Rows from block 3 of a small image embedding model, named by matrix and row number. Rows with one number within an expert belong to one neuron, the router's apart. Each number is 128 + 32 x the weight over its row's rms, rounded and kept within 0 to 255. All counts start at 0.
Before each expert's rows are labels from the 100 images, of 14848, where the router gives the expert most weight on average: "top examples" is what is common among them; "patch colour" is the nearest of a few named colours to the mean colour under the peak. Only what is clearly more common there than usual is listed. The data: retinal OCT scans (Kermany 2017).
# router: router (model.blocks.3.mlp.router.weight, 32x256, trained with AdamW), inputs 0-63
# up: expert up (model.blocks.3.mlp.up, 32x64x256), inputs 0-63
# down: expert down (model.blocks.3.mlp.down, 32x256x64, transposed), outputs 0-63

# expert 22
top examples: finding: drusen
patch colour: grey
router.22 [113 214  93 133 144 165 114  68 148  91 102 151 129 148 163 196 100 165  74 107 173 139 120 136 113 120 109 177 140 149 121 170 144  59 121  99 169 168 146 130 181 115 137 184 235 117 103 133 144 134  89  99  55 141 119 170 163 145 108 113 141 180 108 128]
up.0 [104 100 152  95 129  81 160 173  99 246 153  78 117 169 157 129 155 120 114 157  99  78 119 120 136 166 126 127 108  68 178 103 152 111  75 175 140 151 144 165 173 134 127 139  88 100 121  96 140  80 136 129 104 110 159  91 101  99 112 106 103  98 144 129]
down.0 [150  99  71 152 123 148 160 149 164 113 132 177 179 149 133 188 112 172 122  71 114 136  80 146  91 152 104 138 146 122 151 103 138 158  95 114 134  83  74 181 160 147 121  86 113  30 126 117 121 116 128 190 128  99 117 165 129 141 104 131 131 124 107 169]
up.1 [168 121 108 130 146 135 168  97  51 101 131  75 113 146 159 113 142 123 187 137 120  75 109  94 142 162 174 147 121 102 175 141 108 166  59 155 100  74 118  97 166 146 118  89  38 128 123 136 129  85 176 140 142 116 189 101 148 110  99 134 140  93 153 145]
down.1 [149 104 117 130  61 123 158 131 133 115 114 110 115 167 149 121 136 106 107  94  84  82  99 104 126  77 165 160  81 151 162 127 151 118  89 167 109 106  50 186 138 109 113 113 143 123  83  68 128  71 178 113  93 141  98 126 125 114  71 174 136 126 165 163]
up.2 [102 179 143 153  81 118 123 184 125  72 187 108 135  78  87 168 122  51 138 126 173 151 113  82 153 140 138  81 176  99 129 113 126 170 127 129 118 140 141 142  91 119 165 172 153  97 126 182 105 156 141 117 134 138  76 117 122 190 109 125 132 119 120 163]
down.2 [ 91  59 125 160 142 121 141 127  92 151 159 123 155 144 114 151 164 140 129 165 145  82 120  89 148  98 146 115 154 114 154 104  90 171 156 126 118 126 131 110  94 116  85 171 128 110 127 167 101 179 153  98 117 116 127 180 108 122  84  98 151 203 136 150]
up.3 [ 96 193 196 116 138 107 162 153  95  99 146  87 106 148 158 106 155  96 174 160  67 111 107 109 104 140 123 121 122 107 144 152  91 157  78 164  91 147  61 126 186 183  70 110 104 129 167 123 130  55 158 153  99 142 152 117  97  89  64 113  43 105 185 123]
down.3 [161 176 156 160 131 132 112  97  96 168 123 164 139 154 148 180 135 142 127 109 114 202 131 140 109 152 116 137 180 152 102 111 133  84 164 130 126  96 163 115 132 103 144  86 118 144 145 126 111 138 126 142 110 197 184  77 138 188 130 171 102  90 124 151]
up.4 [111 112 161 124 116 132 131 132  69 141 123  98  79  89 146 107 127 105 183 130  97  75 105  99 140 163 207  91 117  77 139 161 104 211  92 155 106 117 105 104 173 100  81  91  81 160 104  77 124  67 134 138 111 142 146  81  79 106 129 114 124  93 183 101]
down.4 [134 126  90 104 146  69  90 167 129  87 216  81 155 105 105 180  92 148  93 135 133 169 100 122 103 154 101 133 134 148 120 166 153  62 110  88 146 130 132 101 118 141 103 134 166 120 130 121  90 158 118 132 159 109 184 115 110 176 146 100 107 164  71 108]
up.5 [154 139 137 117  83  34 148 136  86 131 160 122 101 112 119  86 161 135 202 159 116  59 129 126 185 175 152  79  75  79 147 117  90 126  92 127 131  88 181  89 178 174  86  93 106 118 145  94  96 106 129 123  73 119 117 142 114 118 128 153 108  66 156 140]
down.5 [103 153 136 130  94  82 106  92  87 201 173 153  77 149 156 104 133 146 116 102  99  95 107 157 148 165 227 108 126 156  88 134 123 192 103 108 131 146 138  86  71 150 143  78  75 142 136 128  91  63 116 105 107 161 137 133 206 143  96 125 112 170 136 113]
up.6 [139 114 112 105 158 201 106  90 157 118 128 134 137 161 154 136 120 133  98  84 139 153 120 131  74 179  86 170 193 178 141 140 160 107 151 126 145 142 124  76 129 153 167  93 145  53 146  99 180 126 143 117 129 167 178 123  87 161 156 145 119 121 129  89]
down.6 [ 63  87  91 113 177 135 162  82 143 130 122 102  85 195 126 173 126 194 104 146 181 123 126  81 154 171 146 142 161 137 163 126 116 143 109 110 182  96 133 115 168 170  91  91 119 138 145 130 157 150 134 109 135 152 136 132 112 172 102 119 125  75  84  69]
up.7 [113 141 129  23 141 153 149 134  90 141 112  59  92  53 210  96 155  93 170 133  78 116 117 152 187 124 177  58 129  83 174 138 103  97  99 170 110 159  95 209 160 216 128  41 121 140  98  98 136 102 152 167 162  76 113 113 125 131  83 100 145  99 185 188]
down.7 [ 72 137 158 101 161 104 164  83 112 161 156 111  79  79 141 110 105 158 129 141 171 146 137 144 107 155 132 127 116 100 158 101 142 139 123 122 116  61 106  86  83 159 176 148 122  68 145 101 127 108 118  70 140 153 112 132  87 129 137 163 115 131 110 107]
up.8 [ 88 138 126 188 156  87 110 150 121  99 172 151 130 118 125 158  93 183 140 170 116  82  93  94 170 105 136  98 157 143 103 116  82 207 133 110 128  94 161  89 141 104  59 176 125  81 125 182  83 126 104 115 122 144 118 127 145 118  88 102 166 107 103  85]
down.8 [135  85 125  92 103 204 122  45 145 172  87 152 132 144 136 118 142 113 139 108 150 127 125 155 132  99 136 143  97 108 158 137 150 136 189 153 113 144 132 185  97 163 188 144 116 154 168 157 155 113 144 168 128 129 141 168 104  57 105 149 129 151 146 177]
up.9 [ 83  86 121 134 115 166  41  93 179 150 130 174 134  92 128 167  87 128  83 110 176 177 160 141 140 120  97 168 152 122 100 160  97 111 157 100 122 110 128 143 127  99 145 142 180 117 126 102 167 152 117 121  90 166 137 132 113 109 135 133 108 149  85 132]
down.9 [147  96 125 113 130 145  97 112 168 154 159  91  94 110 145 101  93 122 184 133 184 148 152 123  91 160 139 176  94 187 128 180 173  72 130 125 183 123  97 105 110 154 140  86 122 121 111  71 183 101 144 115 128 141 195 124 129 145 169 169 117 119 141 116]
up.10 [160 101 119 156 192 160 125 112 100 174 116 116 143 163 134 133 185 126  77  74 113  71 122  84 184 128 193 138 156 130 163  89 134 175  96 105 140 123 120  96 127 105  93 146 182 175 189 129 146 181  91  83 182 116 135 135 146 189 121  78 176 123 103 160]
down.10 [123 154 108 135 147 116 126 171 103 179  71 141 131 182 136 192 160 141 113 114 171 106 122  91 175  84 166 115 116  81 156  88 135 164 120 154 127 131 141 160  99 170 168 109 141 128 191 138 150 142 196  87 142 153 177  94 135 166  42 149  61 151 113 129]
up.11 [ 87 120 134 106 147  78 144 127  69 212  70  62  90 112  97 114 181 104 145 127 117 100 114 165 144 184 188 139 100  93 137 170 119 185 105 118 119 108  91 128 163 139 107 134  71  90 150 120 114 112 147 155  97 143 152 117 115 164  67  87 138 116 115  88]
down.11 [120 142 129 127 145  90 132  93 112  21 166 122 137 146 124 135 123 132 129  16 137  90 114 122 149  84  87 140 119 171 142 139 137 132 117 167  92 112  77 188 108 117 109  82 166 125 157 121  70 141 146 141  43  98 158 101 116 104 132 157 114 107  94 132]

# expert 8
top examples: finding: normal
patch colour: grey
router.8 [ 98 147  65 116 104 163 110  97  95 112 138  87  80 164 118 153 154 210 118 100  85 137 135 108  83 141  99 130 186 142 175 187 109 165 105 150 106 159 174 152 138 171 116  81 122 110  81 148 158  76 149 115  80 147  80 145 136  73 167  61 130 128 144 105]
up.0 [100 153  97 120  63 148 111 156 119 124 129 133 108 140 140 156 173 169 174  75 104 160 125 133  86  87 159  99 144 143 161 122 142 162 141 153 122 117 182 132  85 125 107 100 122 123  98 161 207 103 136  90  99 105 119 167 108 130 143 157 135 167 158  65]
down.0 [120 172  91 117 134 153 110 121 113 164  84 115 144 145 136 129 123 164 159 109 106 122 125  93 121 174 117  97 209 167 108 142 152 130 132  82 122 118 101  88 149 210 144 119 119 135 165  80 144 101 200 107 156 169 142 116 107 110 136 121  92 123 148 109]
up.1 [109 142 108 131  98 178  99 158 126 164 166 107  82 159 153 174 149 156 133 135  91 137 150  98 108 140  96  98 167 173 132 153 168 114 121 173 105 154 171 148  98 150 160  92 109  98 129 168 153  91 137 130  67 141 114 144 133 117 164 129 101 146 199 117]
down.1 [118 170  18 109 105 131  74 112 117  69 127 143 137 177 145  92  78 153  98 181  76 118 118 157 115 164 155 117 172 134 165 147 214  72  92 149 154 139 152  90 162 166 121  76 171  95 123 120 145 104 130 117 136  66  94 129  92  59 187  93  98 172 139 109]
up.2 [123 135 125 104 150 139 112 120  76 144 126 115 142 100  91 138 100 191 169 157 149  81  74  74 186 166 178 157 112 116  76 131 141 104  60 125 103 109 146 109 200  72 122 183 105 144 133 116 103 105 104 113 119 129 166 149  98  50 139 139 134 107 155 128]
down.2 [151 132 130  94 153 142 137 127 114 137 152 126 141 107 128  97 142 127 133 165 176 120 146 124 145  98  89 161 100  97 126 132 112 124 100 151 119 121 100 106 123 190 169 182 114 113 131 158 109 114 136 148 145 105 119  96 224  87 109 128 106 119 129 107]
up.3 [156  76 193 114 194 159 149 167 130 131 136 151 131 134 146  59 143  83 147 110 152 115 146 112 156 146 152 166  84 145 101 134 141 105 142 159 133  71 107 189 125 101 105  93 146 139 120  78 166  59 124 138 181 148 163 132 107 150 139 170  68 141 154 150]
down.3 [109 110 148 173  88  72 124 104 141  91 157 115 114 105 108 101  97 149 177  92 180 182  63 146 113 159 172 137 188 121  96 128  84  82 143 144 154 141  86  56 158 151 126  81  95 171 144 123 149 146  92 105  81 171 111  74 114 142 179 113  91  81 126  73]
up.4 [147 112 186 108 162 101 167 134 167 120 115 131 145  79 111  57 108 104 174 160 113 128  93  92 104 132 117 168 108  98 126 134 180  95 120 109 171 144  62 176 136  82 133 151 126 177 132 117  89 145 127 188 201 115 146 155 150  86  62 189 128 116 127 110]
down.4 [ 95 138 124 110 108 132 121 136 131 123 117 130  94  43 154 125 147 131 128 131  95 125 134  86 102 100 116  96 118 193 168 143 151  70 150 144 109 166 107 114  61 122 141 146  74 133 134 129 175 118 145 126 171  50 105 152 100  48 135 129 103 156 140 139]
up.5 [123  90 186 132 153 100 137  83 179 130 110 105 183  99 111 109 157  63 126 139 154 166  85 104 151  81 121 160 169 148  88  84  90 115 117 120 131 141  23 186 134 165 117 144 203 165 105  71 125 123 137  95 137 197 127 170 135  89 138 160  81  70 121 180]
down.5 [ 87 167 126 112 125 122  80 151 137 125 100  96 145 126 156 175 109 120 131  70 106 147 119 138 121  82 109 126 121 131 164 100 156 119 151 101 111 197 101 144 126 159 167  42 144 161  75 114 167  94 136 101  67  98 126  99 116 125 159 153  61 168 165 162]
up.6 [136 124 121 131 214 133 136 106  52 131 150 143 127 124 118 145 129 178 116 117 126 122 123  96 134 219 186  92 145  62 127  97 127 136  82  93 133 164  61 104 188 119 148 132 117 165 129 147 136 113 112 173  71 116 142 134 154  94 119 123 129 145 162 167]
down.6 [125  92  71  83 133  83 138 133 156 132 134 141 166 100  86 129  70 149 111 153 116 211 113 127 145 112  97 120 177 149 129 194 114 131 119 136  95 129 142 236 139 161 124 122 134 104 126 113 167 153 145  85 132 143 122 119 120 131  97 139 134  75 136 127]
up.7 [172 108 136 121 139  74  76 132  90  85 120 136  88 117 132 129  70 186  65 164 155  58  89 113 199 160 142 161  96 160  49 133  83 112 116  69 114  95 145  72 167 139 139 152  87 123 113 124  78 113 121 143  92 143  73  84 139 104  96  58 173  63 135 156]
down.7 [214 105  85  92  79  81 112 123 108 127 146 153 165 130 172 152 162  97 152 130 115 102  65 143 128 112  97 123 141 151 162 111 109  58 142 174 116 125  65 129 118 127 117 126 108  81 119 151 147 150 140  87 145  38 167 178 144  90 112 149  84 145 151 157]
up.8 [ 90 128 136 118 133 138 165 119  82 152 172 144 151 159 133 203 144 147 133 106 204  37 165 110 116 173 181 109 102  98 123 127 109 127  85 129 147 121  84 101 166  98 150 110 127 139  97 135 132 112 163 152  90 179 158  96  87 174 141  93 111  92 183  69]
down.8 [168 120 137 180 156 179 155  82 130 120 100 184  32 136 152 126 128 153 161 123 159 143  88 168 155 142 161 206 127  82 134  66  88 132 129 105 116 107 174 128  90 148  88  78 126  70 157 147 105 102 132 182  95 133 110 130 149 100 108  64  85  85 111  87]
up.9 [113 118 148 184 147 133 202 190  65 202 161 111 146  81 167 130 159 105 181 175 182 108 153 101 104 143 151 147 123 109  83 148 109 101 157  99 134 114  97 142 155 173  58 169 146 142 101 123  79 140 142 156  92 174 114 127 172  84 113 144  88 157 150 119]
down.9 [164 170  85 121 137 146  69 113 145 112  61 134 112 137 186 124 145 148 174  99 128  69  83 112 166 145 172 144 122 136 148 139 130 104 190  95 138 145 146 110 130 120 133 116  52 198 152 102 116  55  71 116 193 109  66 142 133 118 134 103 155 216 178 126]
up.10 [121  78 154 113 189 138 131 138 115 104 159 118 130 133 121 122 134 154  89 150 143 111 132 169 177 176 158 173 150  68  71 176 123  99 121  84 113  95 118  77 155 108 129 167 114 132 141 144 118 214 107 120 117 112  79  98 138 107 138 106 142 158 104 134]
down.10 [123 133  70 137 104 140 136 117  99 170 142 140 146 122  63 108 184 166 139 139  78  83 138 172 152  77 141 114 127  94 108 136  79 190 169 114 144 157 153  75 101  67 102 132 125  78 101 151  96 143 158 155 118  98  95 155 103 145  88 155 130 115  64 133]
up.11 [165 109 145 164 158  93 142 113  94 121  99 103 119 114 119  81 114 133 128 165 157 143 120 107 163 118 210  78  77 113 147 113  93 124  99  57 116 119 119  62 191 112 129  70 139 220 150 124 141  70  80 180 117 141 197 102 145 153  75  99 135 133 161  78]
down.11 [144  77 149 154 124 122 105 140  99 129 103 146 134 113 161 136  61  73 168 114 139 157 185  98  98 107 113 186 101 106  73  96 114 109 129 136 151 154  76 108 112 149 134 140 155 118  73 115 147 100 129 164 121 194 174 103 122 110 184 131 131  69 133 110]

# expert 31
top examples: finding: choroidal neovascularization
patch colour: grey
router.31 [ 88 158  98 143  70  97 150 144 134 140 171  91  89 116 153  57 171 198 136 179 118  70  64  85 181 139 120 103 143 139 143 107 210 107  51 178 117 101 160 137 155 117 124  81 128  74 112 128 127 123 152 156 139 124 105 120 154 161 110 127 123 109 181 110]
up.0 [158 140 114 123 170 161  69 104  96  92 138  94 102 126 137 128  94 103 144 127 165 110  93 157  88 159 153  48 100 112 127 164  93 124 102 112 132 140 152 134 148 137 117 142 176 110 149 101 124 113  90 133  61 155 155 148  90 100 128 155 114 124 132 121]
down.0 [151 163 162  78 145 130  81  82 130 104 145 121 107 122  90 142  82 131  43 123 146  88 123 154  55  86  99 103 132 151 199 124 176 136 126 108 145 156 166  53 127 119 140  68 154 201 121  83 120  97 176 160 158 121 122  96 120 115 132  78 101 172 112 153]
up.1 [120 159 131 146 142 110  56 130 109 112  74 108 111 164 112  97 127 117  97 132 151  47  95 131  76 163 145  95 150  91  82 126 109  55 105  93  98 131 141 115 172 121 107 163 116  85  90 143  99 102 136  79  75 183 176 136 150 129 133 134 176 118 130 128]
down.1 [169 117 127  99 139  74 156  92 125 129 127  78 158 131 186 139  98 221  98 230 160  74 145 123 165 118 119 178 150 112 145 144 121 131  81 129 179 103 123 128 147 125 141 146 115 144 107 113 122 211  70 149 121 162 163  95 139 143 109  68  63 127 158 135]
up.2 [156 128 170 141 177 156 129 131 110 111 111 100 170  94 158 158  93 158 137 164 186 101 167 141 114 165 124 118 169 160 103 150 146  53 136  91 186  65 120 102 173 137  88 182 155 155 113 156 130 115 100 120  81 150 163 100 137 112 175 103 166  95  87 145]
down.2 [141  95 134  99  91 206 120 144 109  88  85 121  83 168 162 101 185  95 141  99 160  49 121 109 141 125 171 141  62 143 126 108 122 132  91 157 145 104 131 129 121 100 181  99  67 146 133  90 110 129 125  99  93 137 126  77 123 138 138 191 193 143  91  85]
up.3 [115 144 159 117 151 153 116 107 123 115 107  98 152 180  91  58 152  83  94 139 172  90  97  81 189 145 154 219 111 181 111  95 125 141  72 134  97 129  79  80 141 150 104  97 135 127 168 171 106 104 124 150 151 162 159 121  92  88 133 142 118  71 151  84]
down.3 [188 189 200 108 161  99 138  92 122 163 102 121 138 104  84 147 144  96 133 148 102 168 143 155 104 128 114  93 119 135  42 123 144 117  85 162 183  71  95 181  93 140 134 133 128  93 156 116 131 107 129  72 112 113 121 163 134 131 135 146  84 171 164 101]
up.4 [183  90 210 167 123 193  72  99  96  66 147 152 157 121 106  91 122 131 154 153 143  78 143 126  91 131 116 182 113 124  94 135 157  66 126  91  84  92 133 114 118  80 131 160 124 149 143 130 125 112 107 171 130 160 127 147 112  64 163 148 136 179 121 157]
down.4 [112  49  81 146 122 120 125 136  92 144  61 120  98 143 107 106  96 142 138 148 112 166 164  95 105  99  69 162  93  84 124 145 101 102 105 177 111 150  78 106 136  57  89  95 149  79 147 113 111 140 120 164 122 142 155 121 153 104  84 164 170 126 118 152]
up.5 [118 129  57 148 118  78 139 150 135  68 154 171  89 124 129 102 163 184 133 149  76 137  59 124 178  86  95 166 158 151 171 133 176 151  82 151  79 109 165 155  92 150 126 111  87  80  98 172 119 150 156 121 130 102 115 135 100 143 102 160 170 128 142 119]
down.5 [159 132 148  73 142 164 124 118 170 122 113 112  96 125 198  85 109 108 157 109 142 145 180 121 111 141 118 136 118 134 155 177 170 107 139 197 161 131 130 148 115 111 175  70 137 147 158  76 180 111 160 180 147 158 170 117  80 127 154 148 112  77 167 135]
up.6 [152 116 133 108 127 118 136  59  84 116 119 116 106 134 165 117 113 129 111 166 133 129 106 146  92 161 154 103  98 105  81 190  94 118  74 110 106 128 158 136 147 127  83 172 157 144 110  90 117 126 142 184 131 124 165  92 104 131 114  68 146 120  92 123]
down.6 [110  60 102  91 150 182 104  73 176 121 107 108 190 146 118 125 106 128 117 150  99 151 121 102 137 148 161 156 107 168 103 175 108 152 100 133 201 154 125 156 194 129 114  75 175 183 182 103  98 110 165 110 127 135 132  99 121 160 132 116 147 112 134 127]
up.7 [139 162 133 148 174 121 134  41  62 143 147  91 141 153 139 121 156 158  66 126  90 107  91 159 117 110 166  85 133  95  97 105  61 148 103 127 154 121 147 152 142 129  63 152 103 106 144 114 124 160 105 143 138 109 148 147 197 163 135 107 117 105  99  97]
down.7 [150 145  89  94 150 147 166 142 193 136 167 119  96 107 137 101 145 156 134 175 162 169 153 136 121 170 172 115 133  80 145 151 154 134  90 139  72  98 179 113 112 189  89 150  89 110 176 145 104 127 117 105 170 115 140 146 165 156 115  92 146 114  96 183]
up.8 [154 140 142 101 124 144 107 114 123 122 106  90  93  99  97 135  69 107 145  82 160 114  93 140 141 176 175 126  77 104  94 183 119 124 108 131  74 117  68 103 184 111  80 157 112 144 105 102 141  82  90 117  85 170 159 120 121  98 102 134 116  93  76 139]
down.8 [ 81 184 135  69 122  81 123  98 105 119 116 126  93  51 133 109 152  83 136 154 108 115 137 162  87 153 119  58 170 129 130 112 120 123 183 117 161 168 169 112 145  69 123 116 102 146 165  32 109 150  95 186 132 105  98 128 134 133 123 120 144 114 164 151]
up.9 [ 83 120 143  82 142 138 146 109  71 113  84 119 120 146 190 128 110 131 106 126 138 105 164 164  91 152 159 137  93 152 118 182 117  87 125  76  87 176  77 106 151 150  76 168 143 147 158 126 118  92  89 191 122 175 167 121 133  97 124 101  90  87 101  70]
down.9 [ 89  81 106 138 133 116 139  69 112 143 121  48 152 126 141 167 146 132 128 152 142 172 166  83 115 135 122 124 165 198 137 158 175  93  95 168 150 147 117 152 153 118 121 156 112 136 173 179 129 180 107 133 126 136 168  73 170 144 172  86 172  79 162 132]
up.10 [176 135 177 129 147 141 116 168 111 127  69 105 105 163 146 155 143 144 162 160  95 104 111 141  97 163 178 120 100 116 139 151 100  75 144  88 160 110 121 104 175 101 135 150 166 121 101 105 148  99 132 125 117 141 138 155  97  65 140  82 107 130 107  95]
down.10 [149 117 138 101 146 164 131 152 138 132  96 150 129 155 110 104 135 113 109  76 121  92 174 175 123 136 121 148 122 141 201  74 137 198 117  74 149 125 199  66 171 157 135 155  94 153 110 159 129 121 150 193 114 144 130 130 167 118 138  85  88 124 109 159]
up.11 [174 112 151 152 134 111 130 161 100 101 144  64 128 215 104  96 138 125  76 108  79  75 113  94 166 122 192  50 156  87  92 121 150 175 131 118 106  78 104  90 131 138  75 171 109 127 192  86 114 128  83 131 146 127 117 157 108 128 147  73 152 105 102 135]
down.11 [144 106 152 132 108 115 101 141 143 172 113 154  91  37 168 117 135 141 143 149 128 189  85  81 173 108 165 127 144 157 135 129 120 129 165 138 140 118 126 100 118  80 150 158 121 160 223 150 164 176 142 145 156 109  99  62 105  80 166 102 205 121 112 102]

# expert 11
top examples: finding: choroidal neovascularization
patch colour: grey
router.11 [128  87 128 138 148 147 155  80 166  82  33 120 129 114 101 126 150  90 108  73 150 124 107 140  70 130 144 143 110  93 136  74 151 198 103 105  82  72 107 126 114 129  91 142 132 106 145 107  93 130 133 102 152 112 125 113 115 184 113  78 105 128 114 112]
up.0 [146 110 163  85 104 125 128 126 185 131 109 178  95  85  77 105 175 106 122 136 153 181 154 110 131 149 139 146 129 111  51 113  89 123 163 100 122  88 116  75 130 139  18 123 169 104 211 186 142 147  76  89 133 151 143 139  85 140  42 170 161 149 120 128]
down.0 [167 121 143  89  63 159 197  99  87 140 112 161  98 172  86 159 118 127  96  83 140  98 149 167 156 135 149 121 133 118 137 130  78 156 101 156 112 108 132 121 111 130  61 152  81  87  83  88  95 113 117  96 151  82  82  68 164 191 139 121 159 141 116 105]
up.1 [149 175 189 100 150 141 133 142 111 143 198 119 113 188 118 142  84 166 189 124 192  85 149 101 164 162 133 144 146 134 161 169  93 117 106 147 134  89 188 170 173 111 143 132 114 144 149 113 116  79 110 139  90 104 179 168 109 110 112 124 119  96 142 132]
down.1 [112 189 106 162 195 122 107 110 123 154 182  27 160  85 128  95 116 137  74  93 148 155 168 112  98 118 148 147 106 135 129 108 168 141 126 142 144 108 157 131  89  91  90 132 142 129  74 138 141 176  95 137 159 144 126 109 158 146 115 129  92 102 102  81]
up.2 [ 90 128 169 118 184 150 150 166 148 145 175 117 131  57 123 126 106 164 148 145 127  89 163  81 169 126 127  66 134 145 116 183 154  84 105 122 182 140 160 141 176 112 103 144 174 193 176 112  77 135 117 208 107 121 103 132 140 113 151 154 112 185 154 187]
down.2 [106 106  91 143 164 177 119 211 144  91 141  87 156 113 145 172 168 113  90 102  63 149 167  73 114  94 127  83 146 112 153 151 154 135 173 149 199 113 108 147  88 125 186  99 141 153 107 168 133 144 141 169 167 135 183 153 114 104 107 153 135 133  59 170]
up.3 [ 80  82 154 142 108 106 141 129 100 194 116 165 169 146  87 132 133  87 124 104 158 123 103  91 155 121 173 111 137 119 150 101 103 163 134  98 114  72  92 119 114 102 182 147  97  98 118 157  72 166  80  66 165 139  59 109 145 152 133  97 128 118  95  74]
down.3 [100 120 164 133 117 138 155 139  98 150 129 180 114 152 106 132 121 212 118  82 152 147  81 159 121 150 142 146 114  87  98 132 135 128  80 101  99 101 137 142 117  56  83 180  85  98 141 137  88  75 149 114 131 192  65  96 171 126  92  66 150  69 115 111]
up.4 [ 56  78 158 143  83 130 113  81 173 136 114 145 167 109  52 117  49 107  75 167 127 107 143 106  77 126  87 123 144 119 105  78 139 150 165  77 125  71 116 136 112  87 150 150 107 143 140 159 115 161 143  60 123 130 106 139 133 145 188 119 126 114 114  79]
down.4 [118  79 114 145 117 147  61 164  91 140 156 195 163 137 146 151 110  96 184  86 108  72 100 124  67  98 142 152 188 161 127 148 142 132 106 165 128 143 147  67 174 170 149 163 132 157 117 108 145  86  72  90 120 195 134 141 170 106 167 182 146 116 109 119]
up.5 [170  86  97 140 121 164 139 114 130 102  80 145 180 104 172  89 127  73 130 167 108 207 114 142  97  91 139 102  85 108 105  98  87 140 158 129 163 134  55 109  74 117 128 112  96 137 132 139 181 143 132  52 168  94 156 177  84 130 135 132 123 150 110 120]
down.5 [129 158 109 113 131 123  65 139 118 120 122  90 138 109 170  89 135  99 107  92  86 124 207 173 169  90 127 151 155 117 163 109 135 143 161 114  94 131 115 137  70 137 147 130 146 141 124 163 148 167 115  88 176  87 135 139 134  48 100 162 100 138 114 201]
up.6 [155 167 145  83 172 138 112 138 128 137 164 104 104 100 166 161 116 180 128 169 155 144 129 137 124 174  96  65 145 118 162 166 126 124  98 130 110 151 174 146 216 140 138 102 152 118 126  69 161  92 136 135  90 139 138 123 171  39 116 176  95 107 192 149]
down.6 [ 97 135 107 141 115 146 108 132 127  98 122 167 123 147 146 124  79 129  93 112 143  74 165 135 103 125 170 136  99 126 143 177 150 153 111  79 104 135 144 166 150 156 132 146 123 127  98 157 133 108 145 188 143 187 102 162 111 188 132 106  70 141  49 115]
up.7 [159 148 181  62 116  91 145 185 121 126 150 113  71 134 169  89 145 168 183  97 138  94 165  97 187 172 194 130  97  92 121 156 148 131 123 163 130  74 143 123 156  97 118  58 151 100 114  91 139 112 149 145 108 148 147  92  70  67 150 176 108  98 179 168]
down.7 [ 82 140 143 122 131 139  89  98 109 124 146 105 234 111 163 113 132  98 126 154  93 145  86  96  80  96 120 120 185 109 131 110 163 111 185 158  78 177 155 136  99 145 138 137 152  70  93 144 201  60 167 154 140 156 142 131  99 103 183  97  93  89 140 154]
up.8 [ 92 144 127  81 146  96 133 142  62 131 133  88  60 117 178 140 131 141 176 112 122  84 172 120 102 165 149 135 125 169 144 202 167 106  74 149  90 140 134 143 171 138 158 105 104 134 166 133 148  75 118 150 135 175 162  84  73 103  79 120  86 112 167 140]
down.8 [150 126  86 128  83 126 108  43 162 116 121 108 124 150 122  35 135 113 117 127  97 155 189 125 172 157 107 132 159 139 116 155 151 148 177 162 147  94  52 113 100 112  74  64 126  96 120 157 175 154  72 128 134  88 186 130 137  91 144  90 105 154 118 193]
up.9 [184  84 126 137 114 143 111 147 139 138  97  92 145 141 141 102  89  61 108 124  84 161 147 136  90 110 146 140  88 150 101  91 134 131 172  95 168 111  86  84  91  87  97 121 149 126 147 159 127 106 109 128 161 143 167 110 121 127 113 152 126  97 110  93]
down.9 [114 113  87 110 152 143  93 186 119  84 147 117 129 165 138 119 104 122 168 151 102 163 141 108 130  61  56  92 156 154 117 129 134 147 154 150 125 157 148 185 123 142 163 101 128 155 148 144 130 161 171 182 136  94 131 131  58  91 114 165  49 139 133 180]
up.10 [148 195 135  86 175 120 134 114 108 156 154 123 142 130  95 144 100 164 151 142 178 129 167 115 133 184 181  94 189 107  92 172 155 150 121 141 176 120 190 142 178 171 122 111  83 104 115  60 154  89 135 121 100 109 185  84  72  34 104 116 109 112 161 160]
down.10 [130 143  80 137 170 129  97 138 112 106 129  90 112 182 185 157 109 147  78 122 114 132 113  83 159  81  91 126 165  67 124 147 137 129  37  76 101 154  96 144 118  79 146 129 168 170 101 152 150 137 195 165 132 111 118  58 115 145 146 136 176 159 101 152]
up.11 [118  70 167 146  92 136  65 115 188 102 110 178 150 140 141  89 123  94 156 148 136 128 117 123 117 124 112 160 115 137 119 115 174 170 110 147 129 123 116 163 130 145 146  92  84 178 126 124 117 135 159 141 133 135 184 101 122 114 199 158  73 149 106 134]
down.11 [ 86 146 131 125  88 172  82 162 185  77 112 116 134 100 132 121 126 113 153  97 142 126 173 110 113 116  85 107 132 181 172 140  91 149 168  83 179 140 112 112  93  89 138 113 188 155  79 137 102 108 116 149 147 112 117  95 140  75 113 110 106 159 131 142]